Weights of a small sound classifier.
Model: norm batchnorm, depths [6, 6, 6], widths [64, 112, 192].
Data: 26041 training examples, 98.3 epochs.
Rows from block 12 of a small sound classifier, named by matrix and row number. Rows with one number belong to one channel. Each number is 128 + 32 x the weight over its row's rms, rounded and kept within 0 to 255. All counts start at 0.
After each channel's rows are labels from the 100 clips, of 14976, where the channel reaches its highest value: "peak in band" is the frequency band that holds the peak. Only what is clearly more common there than usual is listed. The data: short read English sentences (LibriTTS-R). In brackets: how many of the 100.
# convs0: first 3x3 conv, stride 2 (model.blocks.12.convs.0.weight, 192x112x3x3, each kernel summed), inputs 0-111
# convs1: second 3x3 conv (model.blocks.12.convs.1.weight, 192x192x3x3, transposed, each kernel summed), outputs 0-95

convs0.128 [ 70 114 140 146  45 147 146 114 160  50 126 172 105 135 153 145 166 181 133 179 165 162 153  69 142  67 138  98 149 120  70 176 133 145 146 153  83 139 168 155  58 123 128  92 148 152 111 114 130 144 146 143 105 165 161 131 132 169 158  97 143 124 172 110 124 123 116 119 112 135 148 139 130 110 142 155 125 129 122 141 130 167 133  72  94 162 109 129  68 159 131 123  69 109 165 177 163 113 131 145  82 106  83 132 100  92  67 131 174 161  99  50]
convs1.128 [101 158 126 165 110 160 186 100 126 133 126  69 133 165 124 104  70  40 100 144 123 131  82 123 115 145 105  99  83  74 153 112 140 158 120 122 122 123 113  96  95  96  95 116 106 122 170 114 167 115  88 122 168 105 142 186 139 109 111 115 116 109  64  97  79 105  88 138 108 118  56 106 130 112 138 135  75 137 122  99 102  95 167 124 127  79 118  97 123 110 138  63 136 121 194 167]
peak in band: 4000 to 8000 Hz (72)

convs0.42 [146 139 160 149 106 122 151 146 147 115 110 173 212  88 149  83 147 116  97 184 123 118  92 102 154 100 161  88  85 144 117 155  99 113 131 179 148 130 168 158 147 133  82 154 130 159 109 119 167 145 140 164 124 147 166  73 116 162  99 170 145 137 187 101 140 122 238 138 143 136 115 148  69 118 134 118 163 122 137 121 108 129 154  94 148 150 184 138  69 127 129 123 109 217 131 145  71 134 131 100 103 145 165 125 169 199  69 157  95 118 103 125]
convs1.42 [122 144 161 100 104 157  74 129 143 185 130 149 159 112 147 158 126 123  59 107 187  66 154 112 104  96  98 118 151 145 143  98 147  99 101 181 127 196 121 152 135 138 105 152 141 106 135 179 120 134  67 168 146 126  94 112 103 173 111 113  77 164 139 186 138  92 130  89 148 115 144 108 158 113 110 139 152 118 177  74 112 129 103 109  90 130 156 137 158 142  97 132  82 131 109 134]
peak in band: 1000 to 2000 Hz (89)

convs0.72 [ 89 128 114 107 122 143 104 163  89 106  84  85  92 135  87 139 136  84 131 102 143 138 234 129 116 127 116 128 102 150 141  64 150 118 146 115 184 106 113  93 118 160 154 101  97 124 173 102  82 108 118 118 178  99 124 234 159  82  84 100 130 183 102 106 144 100  90 111 186 148 122 115 232 137 117 132  95 109 156 136 101 132 112 135 173 119 129 186 138 134 111 166 111  99  89  88 133  97 158 142 154 171 125 186 133 126 128 116 101 132 110 122]
convs1.72 [149  82 184  75 149 116 136 120 185 153 112 117  96  69 192 105 101 115 152 134 148 157 127 101 117 135 124 116 107 108 122 116 131  75 129 144 111 138 199 131 138 106 129 159 107 108 103 130 114 194 111 169  91 143 105  65  95  90 128 111 147 106 128 101 140 117 145 110 103 109 143 116 101 118  80 137 114 133 147 140 126 127  74  92 138 131 145 118 159 118 139 137 118 200 100 104]
peak in band: 250 to 500 Hz (56)

convs0.151 [165 140 156 146 130 154 162 122 179 155 136 208 187  88 170  89 186 152 129 199 116 109 153  88 153  84 154 117 144 123  80 182  88 131 120 156 144 156 190 169  98 103 109 118 151 148  86 141 181 135 155 152 108 162 170 113  95 172 145 141 142 122 189 128 123 153 205 148 118 122 122 162 115 148 132 110 146 132 128 140 128 144 152  73 143 180 164 127  72 113 144 105 123 189 170 188  83 140 117 102  83 122 145 119 146 177  93 147 141 121 147  92]
convs1.151 [109 174 186 133 137 149  91 151 170 193 121 154 179 143 169 125 140 112  82 112 189  82 157 138  96 120  87 131 143 136 106  97 105 129 117 184 134 184 146 136 108 142  82 154 168 102 154 156 126 150 100 181 134 136 115 135 135 195 114  95  89 159 135 155 132  60 125 123 177 121 136  80 188  96 150 152 135 138 179  66 100 111 133 128 121 123 153 132 166 127 101 121  55 163 128 167]
peak in band: 1000 to 2000 Hz (82)

convs0.143 [213  87 120 113 177 103 211 144 116 203 126  70  65 163 110 127 102 133  99 116 142 138  60 111 109 117 118  78 116 128  95 100 167 107 144 151 128  80 106 120  88 127 157 107  91 138 120 143 173 137 125 132 113 122 116  94 142 130 217 103 117 114 133 114 154 120  76 104 139 141 146  49  99 110 139 158 112 107 112 127  99  93  95  72 140 122 149 119  51 130  80 126 103  67  95  99 114 104 129 154 120 148 168 114  91 168 166  97 135 125 131 102]
convs1.143 [121 155  79 143 115 137  97  87  60  75 136 108 138 142  64 145 113  91 123 122 100 121  76 121  87 119  86 109 132 122 132  95 122 140 126 105 109 103  75 152  48 106  66 110 120  86 145 130 144  72 116  83 146  94 120 143 118 146  90 105 139 159 116 145  95  73 116 117 109 100 105  84 152 129 143 118 144 104  88 133  73 108 143 103 133  85  91 129 108 136 130 109  74  68 165 146]
peak in band: 250 to 500 Hz (100)

convs0.112 [113 123 142 139 138 148 110 164 119 119 114 108 124 120 131 138 117 113 135 118 136 135 255 145 147 143 140 144 116 138 154  92 129 126 142 140 179 140 130 131 127 152 169 129 140 147 186 115 109 137 126 145 194 115 130 255 146 106 107 131 139 209 126 120 140 126 135 133 209 137 113 149 255 150 141 128 124 127 147 149 132 119 137 150 167 126 132 214 132 130 129 152 129 140 129 105 109 119 147 133 176 174 133 201 163 129 140 140 139 117 114 134]
convs1.112 [154  92 191  91 134 113 144 139 192 176 104 102  81  89 193  93 109 113 155 131 170 158 138  94 120 120 130 115  92  98 115 126 131  93 148 165 120 158 199 111 129 121 121 168  87 120  99 140 108 194 138 184  93 158 105  89  95  90 133 127 141  98  98 117 111 120 151 127 119  99 108 125  84 132  86 135 104 126 168 142 127 107  93  92 129 135 157 101 167 118 142 109 100 199 106 104]
peak in band: 2000 to 4000 Hz (95)

convs0.124 [ 75 118 125 154 126 133  33 131 118  92 113 140 179 133 148 146 161 113 163  91 139 138 179 160 146 156 143 131 153 139 152  70 137 149 140 112 148 169  94  98 170 129 123 191 153 116 136 131  45 123 224 142 141 176  87 181 135  96  84 191 204 142  90 157 133 141 151 144 133 144 152 146 183 133 122 149 159 121 143 180 172 166 126 163 154 200 147 144 143 144 120 143 139 149 145  73 161 119 138 146 139 122 151 147 148 158 148 140 126 157 101 169]
convs1.124 [135  98 201  94 115 142 147 144 198 201 148 106 118  94 196 143  96 119 157 148 205 125 139 103 127 133 136 109 107 128 159 132 143  97 121 199 134 206 181 111 139 132 132 143 119 131 127 148 134 188 135 200 126 144 101  96 106  97 130 128 156 114 120 163 136 131 139 132 138 101 135 134 116 133  95 142 115 143 202 166 137 122  96  95 154 140 202 111 147 113 147 135 144 193 118 126]
peak in band: 250 to 500 Hz (100)

convs0.101 [ 86 122 148 147  71 148 142 143 155  75 148 163 101 145 140 156 147 167 137 183 171 170 190  76 162  75 157 115 149 127  79 175 145 151 154 176 116 132 179 164  59 143 124  69 145 173 133 115 151 152 132 165 132 143 173 172 152 154 180  79 137 148 180 109 147 122 114 121 122 147 146 128 174 140 152 154  93 137 138 144 128 153 141  83 122 149 127 154  77 168 124 144  79 107 151 184 163 130 139 160  97 132 104 159 108 109  63 141 165 155 101  50]
convs1.101 [115 153 184 135 129 162 204 113 179 178  93  73 113 137 179  85  71  32 115 129 162 135  88 112 104 137 109  98 103  75 107 115 120 115 116 145 130 141 170 113  96  99  99 140 128 119 163 132 170 168 111 174 152 116 114 155 134 129 119 114 120 136  74  78  93  93 102 149 115 101  60 102 117 105 118 170  94 151 152  82 105  97 132 100 134  80 111 109 151 111 149  64  86 182 149 161]
peak in band: 4000 to 8000 Hz (89)

convs0.174 [129 145 142 155 110 108 115 110 162 124 104 139 149 113 195 120 168 187 161 139 133 123 111 139 189 138 161 106 172 117 128 150 118 148 136 120  72 185 140 159 127 108 127 203 173 117  98 146  96 134 198 169  73 241 102 131 107 191  85 176 136 101 147 147 105 146 141 133  90 124 143 172 136  79  94 136 238 116 131 116 179 162 149 152 101 139 126 106 119 138 104 126 113 122 178 153 126 153 122 126 134  94 102 100 116 100 117 165 142 153  94 133]
convs1.174 [110 100  84 189 135 119 111 115  85  87 112 127 129 191  82 108 122 121 130 140  86 139 108 153 112 105 113 112 113 118 127 109 125 191 112  86 105  87  84 121 116 127 104 105 127 112 127 107 121  82 107  83 127 112 176 203 165 110 123 103 123 107 107 114 111 111  94 109 122 151 112 111 125 123 163 108 115 113  85 115 107 117 190 156 119 102  95 126 104 127 123 110 120  85 235 133]
peak in band: 2000 to 4000 Hz (100)

convs0.59 [124 114 143 137 142 150 118 169 115 128 111 102 116 127 119 135 116 108 136 120 137 139 235 140 136 140 135 148 114 144 150  99 129 121 145 144 189 136 131 130 125 156 174 121 133 154 195 118 119 137 113 140 202  96 135 244 151 103 117 123 137 216 127 121 142 124 128 132 215 140 110 139 243 146 149 127 106 122 150 144 129 117 136 144 170 118 134 225 138 130 126 158 127 137 115 111 110 109 154 131 176 182 135 213 163 136 141 137 142 116 109 131]
convs1.59 [155  95 196  90 140 113 140 136 197 183 101 111  85  88 199  96 114 117 155 134 171 156 133 102 115 119 122 117 100 108 108 119 133  94 143 166 121 159 202 113 130 120 120 172  99 112 101 147 106 198 133 186  95 153 106  85  99  98 128 119 139 103 106 116 120 116 156 126 116 106 119 118  90 132  88 138 112 124 170 141 121 111  92 101 131 131 156 109 169 119 140 118 103 205 102 110]
peak in band: 2000 to 4000 Hz (93)

convs0.144 [128 138 161 157 107 148 150 129 164 130 171 173 124 140 162 149 144 171 131 185 141 138 194  81 179  75 173 138 159 117  76 181 131 146 137 187 132 131 178 178  60 116 110  56 158 178 117 133 163 163 116 180 127 160 167 165 133 167 178  76 121 127 185 126 140 130 142 124 118 130 141 132 165 153 157 138 104 141 125 131 131 134 145  76 151 148 163 129  75 141 130 129 102 143 167 199 130 141 115 145  96 134 132 133 120 151  55 154 171 137 127  51]
convs1.144 [120 175 193 145 140 154 185 141 191 195 107 122 145 146 187 108  86  61 128 123 182 126 104 150  80 131  98  97 131 118  74 103 122 136 107 158 111 162 166 102  84 142  76 154 157 100 172 166 166 174 115 185 148 127 122 159 154 152 112  95 123 156 117 125 109  68 127 140 147 123 107  75 151 129 139 188 122 163 165  97  89  99 140 134 143  86 119 126 164 103 131 103  98 188 153 163]
peak in band: 4000 to 8000 Hz (79)

convs0.68 [ 80 132 129 145 106 134  97 151 128  76 113 112 122 164 120 134 121 146  65 119 176 182 166 137 123 142 104 145  94 172 154 119 173 107 156 135 200 105 112 139 141 185 187 151 120 144 180  80 101 147 154 109 190 117 136 165 188 136 116 140 129 169 134  94 179  85  92  94 166 140 121 117 164 181 150 166 128 129 174 144  81 131 134 136 153 117 109 170 176 165 130 171 108  86 130 110 147 119 188 159 176 181 120 170 126 102 211 115  79 149 117 147]
convs1.68 [115  94 174  96 161  99 141  70 167 146 116 102  78 107 173 111 116 110 145 121 156 157  94  72 122 117 123 132 118 121 167  95 117 105 164 166 127 156 196 124 123  52 123  83  85 111 125  82 140 188 122 165 119  96 105 112  78 100 138 111 139 111 117  83 127 125  95 109  72  85 120 120  85  94  93 103 112 138 159 126 117 112 106  77 136  98 154 108  94 126 144 126 105 178 153 121]
peak in band: 250 to 500 Hz (100)

convs0.131 [ 68 140 108 126  91  95  50 158 137  71  98 140 142 169 154 151 174 151 128  77 166 162 103 134 125 135 111 136 154 177 146  87 163 160 183  78 162 165  80 100 135 177 104 160 134  83 133 114  49  99 177 114 134 167  87 117 172 114 101 157 116 120  83 136 168 118 130 139 122 170 175 153 118 162 104 151 160 110 182 113 137 182 116 158 151 119 114 117 162 168 133 184 104 129 163  79 184 124 178 155 142 154 120 122 126 104 141 111 114 184  99 136]
convs1.131 [113  91 166 143 162 119 174 107 160 160 148  99 108 148 158 126 113 134 148 175 180 151 131  96 136 122 147 139  75 109 214 138 167 144 161 185 142 188 164  76 130 106 140 102 104 140 119 127 147 169 164 171 118 117 144 157 120  86 139 134 151  78  91 144  94 150  96 153 130 100  91 144 109 135 122 125  79 150 181 155 138  96 152  96 142 127 199  91 117 111 160  97 132 153 191 119]
peak in band: 250 to 500 Hz (100)

convs0.11 [ 84 152 113 128 102 111  86 173 137  90 103 122 129 176 137 160 156 148 128  90 179 177 177 131 121 132 115 149 139 183 152  80 175 153 184 103 185 145  93 104 136 188 144 154 125 104 168 129  73 115 178 111 168 147 100 174 188 112  98 145 141 160 100 133 180 115 110 124 167 174 158 131 178 163 115 166 133 120 182 144 132 162 114 151 167 126 139 162 162 170 126 190 104 116 145  83 162 141 188 171 167 183 126 160 139 111 165 113  97 174 122 140]
convs1.11 [115  83 174 115 168 106 153  92 169 143 123 100  75 121 176 111 112 125 146 142 163 165 127  81 144 120 141 146  81 117 179 133 133 124 166 169 136 163 192  99 137  84 146  98  87 140 114 100 136 188 146 173 110 120 131 119  97  77 156 128 143  86  98 103 102 149  98 135  97 103 100 131  82 103  97 102  94 136 165 139 146 105 122  92 139 123 167  94 110 129 148 103 105 178 163 115]
peak in band: 250 to 500 Hz (100)