{
  "model": "sound classifier",
  "train_examples": 26041,
  "activation": "hardswish",
  "loss": "cross_entropy",
  "residual_init": "none",
  "steps": 40000,
  "weight_decay": 0.0
}
Rows from block 7 of a small sound classifier, named by matrix and row number. Rows with one number belong to one channel. Each number is 500 + 25 x the weight over its row's rms, rounded and kept within 0 to 999. All counts start at 0. Numbers have three digits each.
Before each channel's rows are labels from the 100 clips, of 14976, where the channel reaches its highest value: "responds to" is what is common among them. Only what is clearly more common there than usual is listed. The data: short read English sentences (LibriTTS-R).
# convs0: first 3x3 conv (model.blocks.7.convs.0.weight, 112x112x3x3, each kernel summed), inputs 0-111
# convs1: second 3x3 conv (model.blocks.7.convs.1.weight, 112x112x3x3, transposed, each kernel summed), outputs 0-111

responds to: voice: male
convs0.2:504486521496541508503482505520515501545506510495502516489491501504523557537559495506515499554535488495497503480518491515557499476537510516526505518531498507517514513493499522494549472518498525498508537518475490494539497505533506553529500471517515532554464478464515539501542491565537512512518491500498547489477515541476520522505498493557
convs1.2:474530473477510530517509477513454505499480476483475461514503486489552527464525471481482490500489478519504475481480516478523495552507472483492494485460451469484440519537503475461500483510493508500481499481571499494481537519462480466469483486506469477503486456469524499489468498517511473500439507486484503493475510509461533484470478480537

responds to: voice: male
convs0.1:461505521492483513494466493460509496486450490451483471487507467458502469501474512480491459471489448487459496466492507507481461512465496497492502479519471523487476497486445488507486493488495498456503489503475457474500484502504450452513460493490474517458464496455490470462507455475489486499463512461458465468478492476487487523496468488477
convs1.1:504457452491507480434526532528448521509511493510487474543505510504501501462505465507456517504469502537525482527486501499508506496480486475496484460447509457485507481513507487515518490495510500521463501456534530525467507510476524470449521503522534456517504476492494492521458515505507519490508461504508493533517498471518478468436536460506

responds to: voice: female
convs0.23:523497494480567489469506475542489476502499490492470474487457480483479569490566478535530517547484479484506469499494459477544512490510478480516514489486496495509497486495507480469522466506458537497509500510474503471496496483488485527495516469517479495564492474476508527486501520572502483474487504511467545504489508521503517504457491504543
convs1.23:529467493515508530553483528523476529490491514485533503553523522514529498489493487471506488468475494509519506463513524497500473511533499502474550493483549503463492520529483503537520543484523562497526498484533493501479528528478513473474493523545529489482485555501489454531466489513498520498479482487511452478479484480489480489485548445518

responds to: voice: male
convs0.38:457494449474485508451482467459464458536483478490502483488475480478497518496518449489486488496507475505478463459519480489510489556515486472514509474463516447499480476486485492432525507522479509472497537499494485485506485494472488522472484505524493463486489494480530512483478482512534482487498516484478493478449529516436530481479478460514
convs1.38:502512522500489528524538477497517476437517478508524458519490527532534476507475502512486518459495526519536531503496494499481535508465489526483506505520433511481470533538525472549454475488504506534498456500550534518485531558523515478507518490501511515453511475498487482525513527490461487491491519525526469530534481475521513513484510522489

responds to: voice: female
convs0.49:538470504492560493482486487549477481476488497481459479485473472474458564475558482515523498532477475474491485485481474477527492462494483487495494490492471501483500489491496482473512445486476507484484481482457491477483492469489480512480502444503484492568482451486485507482492505564488490482485487492467543487500483511521490483467491503527
convs1.49:552499502490535541554497515557501521514484502480529520545534515509527511495517514486516497481518500507516494481522533495530487516535496498491567515499526517488479530505484528517533522496521578511551515522537504504497503510493510479499501516547515505474502554505493468519492497542520512534481514497510455495467504500482485509493540447547

responds to: voice: female
convs0.70:544514480469548476489524451548500443489523479523475473506458507505450517490517491532499528522476499497515467541508466471513524484487484464533511499479497492533496473466517461472494474527460509524504483511500521489497468501487510467500529471513473484518534448535522528505497523528508474456462517523494520530528529522524513500479499530512
convs1.70:482443470515461482486464505459477507491490471495485509459518506514515492474494465485479464490514489454471519472449510526487482492499467518487470510468504471500485498532495518535490506503526484488468507447465465458448533475487511503460488513469502457502453507468501516498466472485497483521512446494496502463493503505491489455506480442488

responds to: voice: female
convs0.93:544516493473542479504530460545508452488527478523473480508464516514449518494519495535502537530480503499519478548507471479518536485489487477539516509492493494540496483469528466486495477532468509527507488512495519490496469516490513467504542473517481494528533449540524527510502531525503476465476522535498531537539535524537511505488504530515
convs1.93:484444464516468489502463507465474507486484477493482506459526499501514491468491466483485461488510479454471519471449513529482476500487466516489478512471496466495482507526486517527484511506530488477473506447468462458451528476485505498455478516471491451498460510469504510492465470485497484523503449481487498463500507505497487450506477453481

responds to: voice: male
convs0.9:525488454450546468481490480539497485503507481498505480489494490486484546477544473512563501505507494502501453490519486461519493513509461444513550512444494459508498468511492488486531496507476565502539535519507496500493514437450496496499496494532516466501473499463504481501501489548529477484502513492481492491497511507500522481469516487532
convs1.9:493466489485489513572502497493490504487517480509523472522474518521508450466447459480495503455453497527516507492488483482460509470470478504464505512489499472475462514491516465512481514457476503515497476500509514529495490514522533448493508513495522492449490497521462468525511509475479490458491465512519455499510455461521452483498523521452

responds to: voice: male
convs0.80:450491513505440520492489504450502512489508506511517495495505512515485460497464495469492484475485490492502495459498515498478499481491503503429472470512490500448507509467506492501486493439499467505493506502481492487509467446516510497507500495487519517475475509447439483510525490455511511496517484507497469485433434488445454502523505480475
convs1.80:524526524520523478462481522537510522538456537469490540485502499496469525531531523494500487533538514491476485474530490510551488506567524479490483498510541528494531484480463545483557506502501488468495530524466478498536482470501489559516491511506515531528491517513496532496520481514527522519497518497504525475514499527505537531487505515553

responds to: voice: female
convs0.107:490490536507492497477469502482517497476465506454475491506505451448486499533499517468492456481523462477465513465494506517496461506475514513468490493538460523446488508516450517510487456470511491474492471496471466477504516474511469496524449460498483524490460477471476476461515451489480495521493496449464485469485479482487479522504472487499
convs1.107:520474515477552493485513503537456524511508496526511504515494499489498546494543489464475527520509488516513459462506509468561495516541482463497482473499522506501495483501490514475547501526486502503464530482513509509495506464486509523479526489523529507523509490480528496512502515543536503514481455514487494484464521530457486503449524436576

responds to: voice: male
convs0.77:464476462469499501454476482472510478484477482465483481475485474473462504508502460494507479463506480474483467468493493486489479500490469466464490473467478459459485469459482493517490467459482495482501477504472479475476458463473475502500483469495479479478467485434463502476488476506472476480494489481473453473469461472469515487474479486508
convs1.77:536478521491509532524523537543479557513523516525522519554487525520525492484496470494511533488488498555550482494501479479542522484533494491503531497504538497472484499504500503500530513497485520537517500509544536536501504517516528483490532526534552520471500537500497490535516528495512530477510479522527478507496492506515505503455564461550

responds to: voice: male
convs0.75:454500484495487527476454485453488488520461484475500481491505456450532487490488489470497460478508437505456486446518506516491457545505498496489518480495506481473494490490460498472510511494503517447505528511483459489510493517496467505490454518519490493468469512480509483460494455500520489506496512456448478459474504489464517506488472452495
convs1.75:461491494481473532487528487471483494443506474508503461500496513515546476484477494500462511479472512493519503512464504490480526499460474500482474478488435494495467509547524471508454476493500478521468440465567517493464542539490506488470512486473503481475512462489494496509470525478445480485482486524504476525518491465512489485478499489477

responds to: voice: female
convs0.65:515480474499507516508450498517481495488463490468497481495517463462505477468474470474496463457500464493455508449493517509461452508475485509471517513487489464451479512476460492492480489465514516461504505505469463487485478529500470478492454494509487478459472506506469460463497447497499492511490492454468466452519471480515492480493472492467
convs1.65:462490473480489535481536484479479490459506463508492463487500506516520475468477487492459502491475517488513500541456508483485513493451454495514481480471440487522457510512514476498464473515502488520482444469561520492456512514476513463456499481467489464480529455495512493505465505488457461490489478511509488534505510473505487477472499476479

responds to: voice: female
convs0.30:485482517518482512499482518480514518492488526481494520511508492489559506535510508464482481494549473491498508456521509526511485485529527516447482483525489504437525520549472539503508456466511477486490470500485490489514553452523493564512484457511509514516466461447469508499510477488487511531497482492478497470461456497459481518516503483513
convs1.30:513506509500537508474475511556460533510481513495539503494505509501528539498530488489512491521518492478481470433524516490545481541560494473469515490479513494469504488514479507438534503494497538471515514526464487477516517484480516545479492485533540506538490487497492522514498485542523501521481493495488507445472490533474515513484524482564

responds to: voice: male
convs0.7:542520467454539451472492487556481492519508486509491480496468493489474541478533483517535503505489494512501446515505459459515494519502467445540531503457517478532495463495493470480522492541461547496526540513504496500497497443465493494490497486519517469502489494483535494503500495533544484475501507495480502504515541521510529479461520486525
convs1.7:503473489472488514552511483498492489490515466515521459522464517517513464460461463466484501461450501523524497496485469454465507485482466499472490506474517478480448504501512449519492518462466491513483486493525514531480499522496531440491511514497527487458494498501464463528498507472488476452498468507520460504496459469506471488480531510464

responds to: voice: female
convs0.105:569513523493553491530472499563547500527491498491499494501515491495444522512518523502522482509522506496482516490512505499525483527506504507469525550522511521477495509437495506541527510477512524499527524518459490510518439519521502504537481515515498523478482509540469480494526477540528491513509525487501491483557481516555526530491505533524
convs1.105:502500473460502515535520454505492436466487457479452465506501488489480488474486488479487500478489483492509498538474506476469505489437466490499507518472447484507468508459503478507451481494501502504501471499528511495474459493474478463493492468488451474487504457492491476488474501499467443488447495495482483534504496466511462490465477490468

responds to: voice: male
convs0.44:491501487493513531477455489483494477516462479467487498464500456463497515478511473483465460512520463478448493475504497509506463571516498493508495494499501473494471497474478511487518530530505497456496552511472456472523477521505466499504460538501491503496479514511539522458518456523546485507484520462462510471511532516478546507472463488506
convs1.44:498511510486481536537523481505498477428506468498504458507506505504543461505466503511473507467491509503523523532473514504467514526437480522509497505504432514510465525542511472517442496509517491514487455475571516504480539524499499472485506497488500505458494475481516474505478518476464468496481508513502477532535516477528501501494507516460

responds to: voice: male
convs0.34:526495540494542489505458485517517471503482484463458490488470465473481531504529511479491468531498497473458505481501468492538467451512500510519515506540480526497470484470471493505528464520483512482517500517464465477512468526527483467530465462507483536524464465505518512469532456538503485475508504465494529474533525517544513517479471496534
convs1.34:510487474512547469495526542545476525532485510484458533514521517511474536493547489508457517527520507527532483510493516509539509485505503476545458458468503484526492484482513517510542467518523461512454540475524522524483479506466492482476516475500515474502486481465516479523458521526538529524495492514514516523476519538477513490497535479546

responds to: voice: female
convs0.100:546520498480543476485524452544507437494517485524482478502443508505450523496522499527504529528476507496511459541506450471515525504502488456532509496491511499531504461462518466475499490531453515518504490512494513484498463512474506498504530489514480500532531460524522521500501525530508482450463516526500534530526534523526516509485497524512
convs1.100:483438466516462490482473495460473488488495463499490481463503505512525491466491459483477470491485496459476518468449496514484482490487467520485468505467503461496467495538496491529490506499515481489467495447472468468448542486495511481457489515468504449502460507476494508502468474481488477496513445494500497468503495495498486450504487448482

responds to: voice: female
convs0.71:546512497471544463492520458548504444492526482523471478500452507507450524496525498529498530531481501495513477544497451467520532490488485475536507508496494500541502471471530465490497475530459504520502497503492512489492473513485509485499539478509473500534525459531525519502497530530507476457478515534492537532537530526535517501483494529517
convs1.71:489453458511479491513464505480482500478475481479485502461526500498515489470489469491490460488505476458473520467444519529482469522483469521494484514472486467493476508528479514533487514511533495466479508448484464462440529493485500495449471518476488447497460506475511506495454465489502488517501459476486501462512515509510496451508481465481

responds to: voice: female
convs0.31:496482506483523500495461486515491478507472492455475486500482438440485542506541486482488475526506450467470505476500482495532465489504491511504492520507478489483486510489455499487516457494490510466499514506467464458510490473518456512512468452508469509535462471474489508451529470531521485495478481461443522466492493525490501501494458490533
convs1.31:551551507484563520508524489560508505514490507499526484522490515510544539504543512512520515529522521521523466477529503470561505515534497480512531519491513519489479496527497493532533476520485533508519527530518522522523535522479503490497511482537535507517522491506525512520504515558537502505513529508521497501519516528508536513490539513574

responds to: voice: male
convs0.6:466533467486503516460482487471500476502461474474507488502518473460496499496494483485500470467493467512470474476514517496486468597482482476496530471466500486487481477487464492482497522509508527466517502514506478486484483505463463478482464529530484469449487537483517476474466466513488480505502540462469460478500523472498525509467476459489
convs1.6:527477492498523527490535482520466467477509483500495458524468522521529501475507472491453540501470517526547506488487476479511522483474502500489479486490462485488484503512501445533493476483479474517453496466560539530464505526497513459476533496503522483473465495469480471531471538503493495451509482521519481516538483494534498481454537470504

responds to: voice: female
convs0.28:545519496479543470489525461548510446496523485528483483503453507508446523497524500532510534533483504503514467540512454475522529497503487467537514502490509499538504465468522471482503485534457514522505494512492515488498469519476507489503537484519479499533529461531524528501500529532511479459472522529499532532534534528534516507486498530519
convs1.28:483442464514462490491468499464474492484490468495488489464515500507523488467490461486479465490495487456474520468444505520481478503484467522484472505472493465494472498534491500529486508504522484480470500447474465464447537489489509490453482513470496450501460507475499509494463471481491479506510447487495498467503498498501487448505479452480

responds to: voice: female
convs0.104:539486493502549490507481510553498505502475506478478508496500455446509544496545495507515481542521443482481513488502496517537474521506500517522520519508478490508504514512464520470524481519510535473515521514474479465508517477515458532498474465516478493547487464498512512460519483550531502523475511466444549483484516542494494512511463514533
convs1.104:559518524494540522540511492552508507500511485505547467528482535528542500505501516509540502485512523522521483466538493468510505485510494493479550538499491528479450517526507460538517480475473545517534517528518517525519526529495531453514514492548544523491499508479479492529523508517516499499507514509526468495485471501482505531531546485530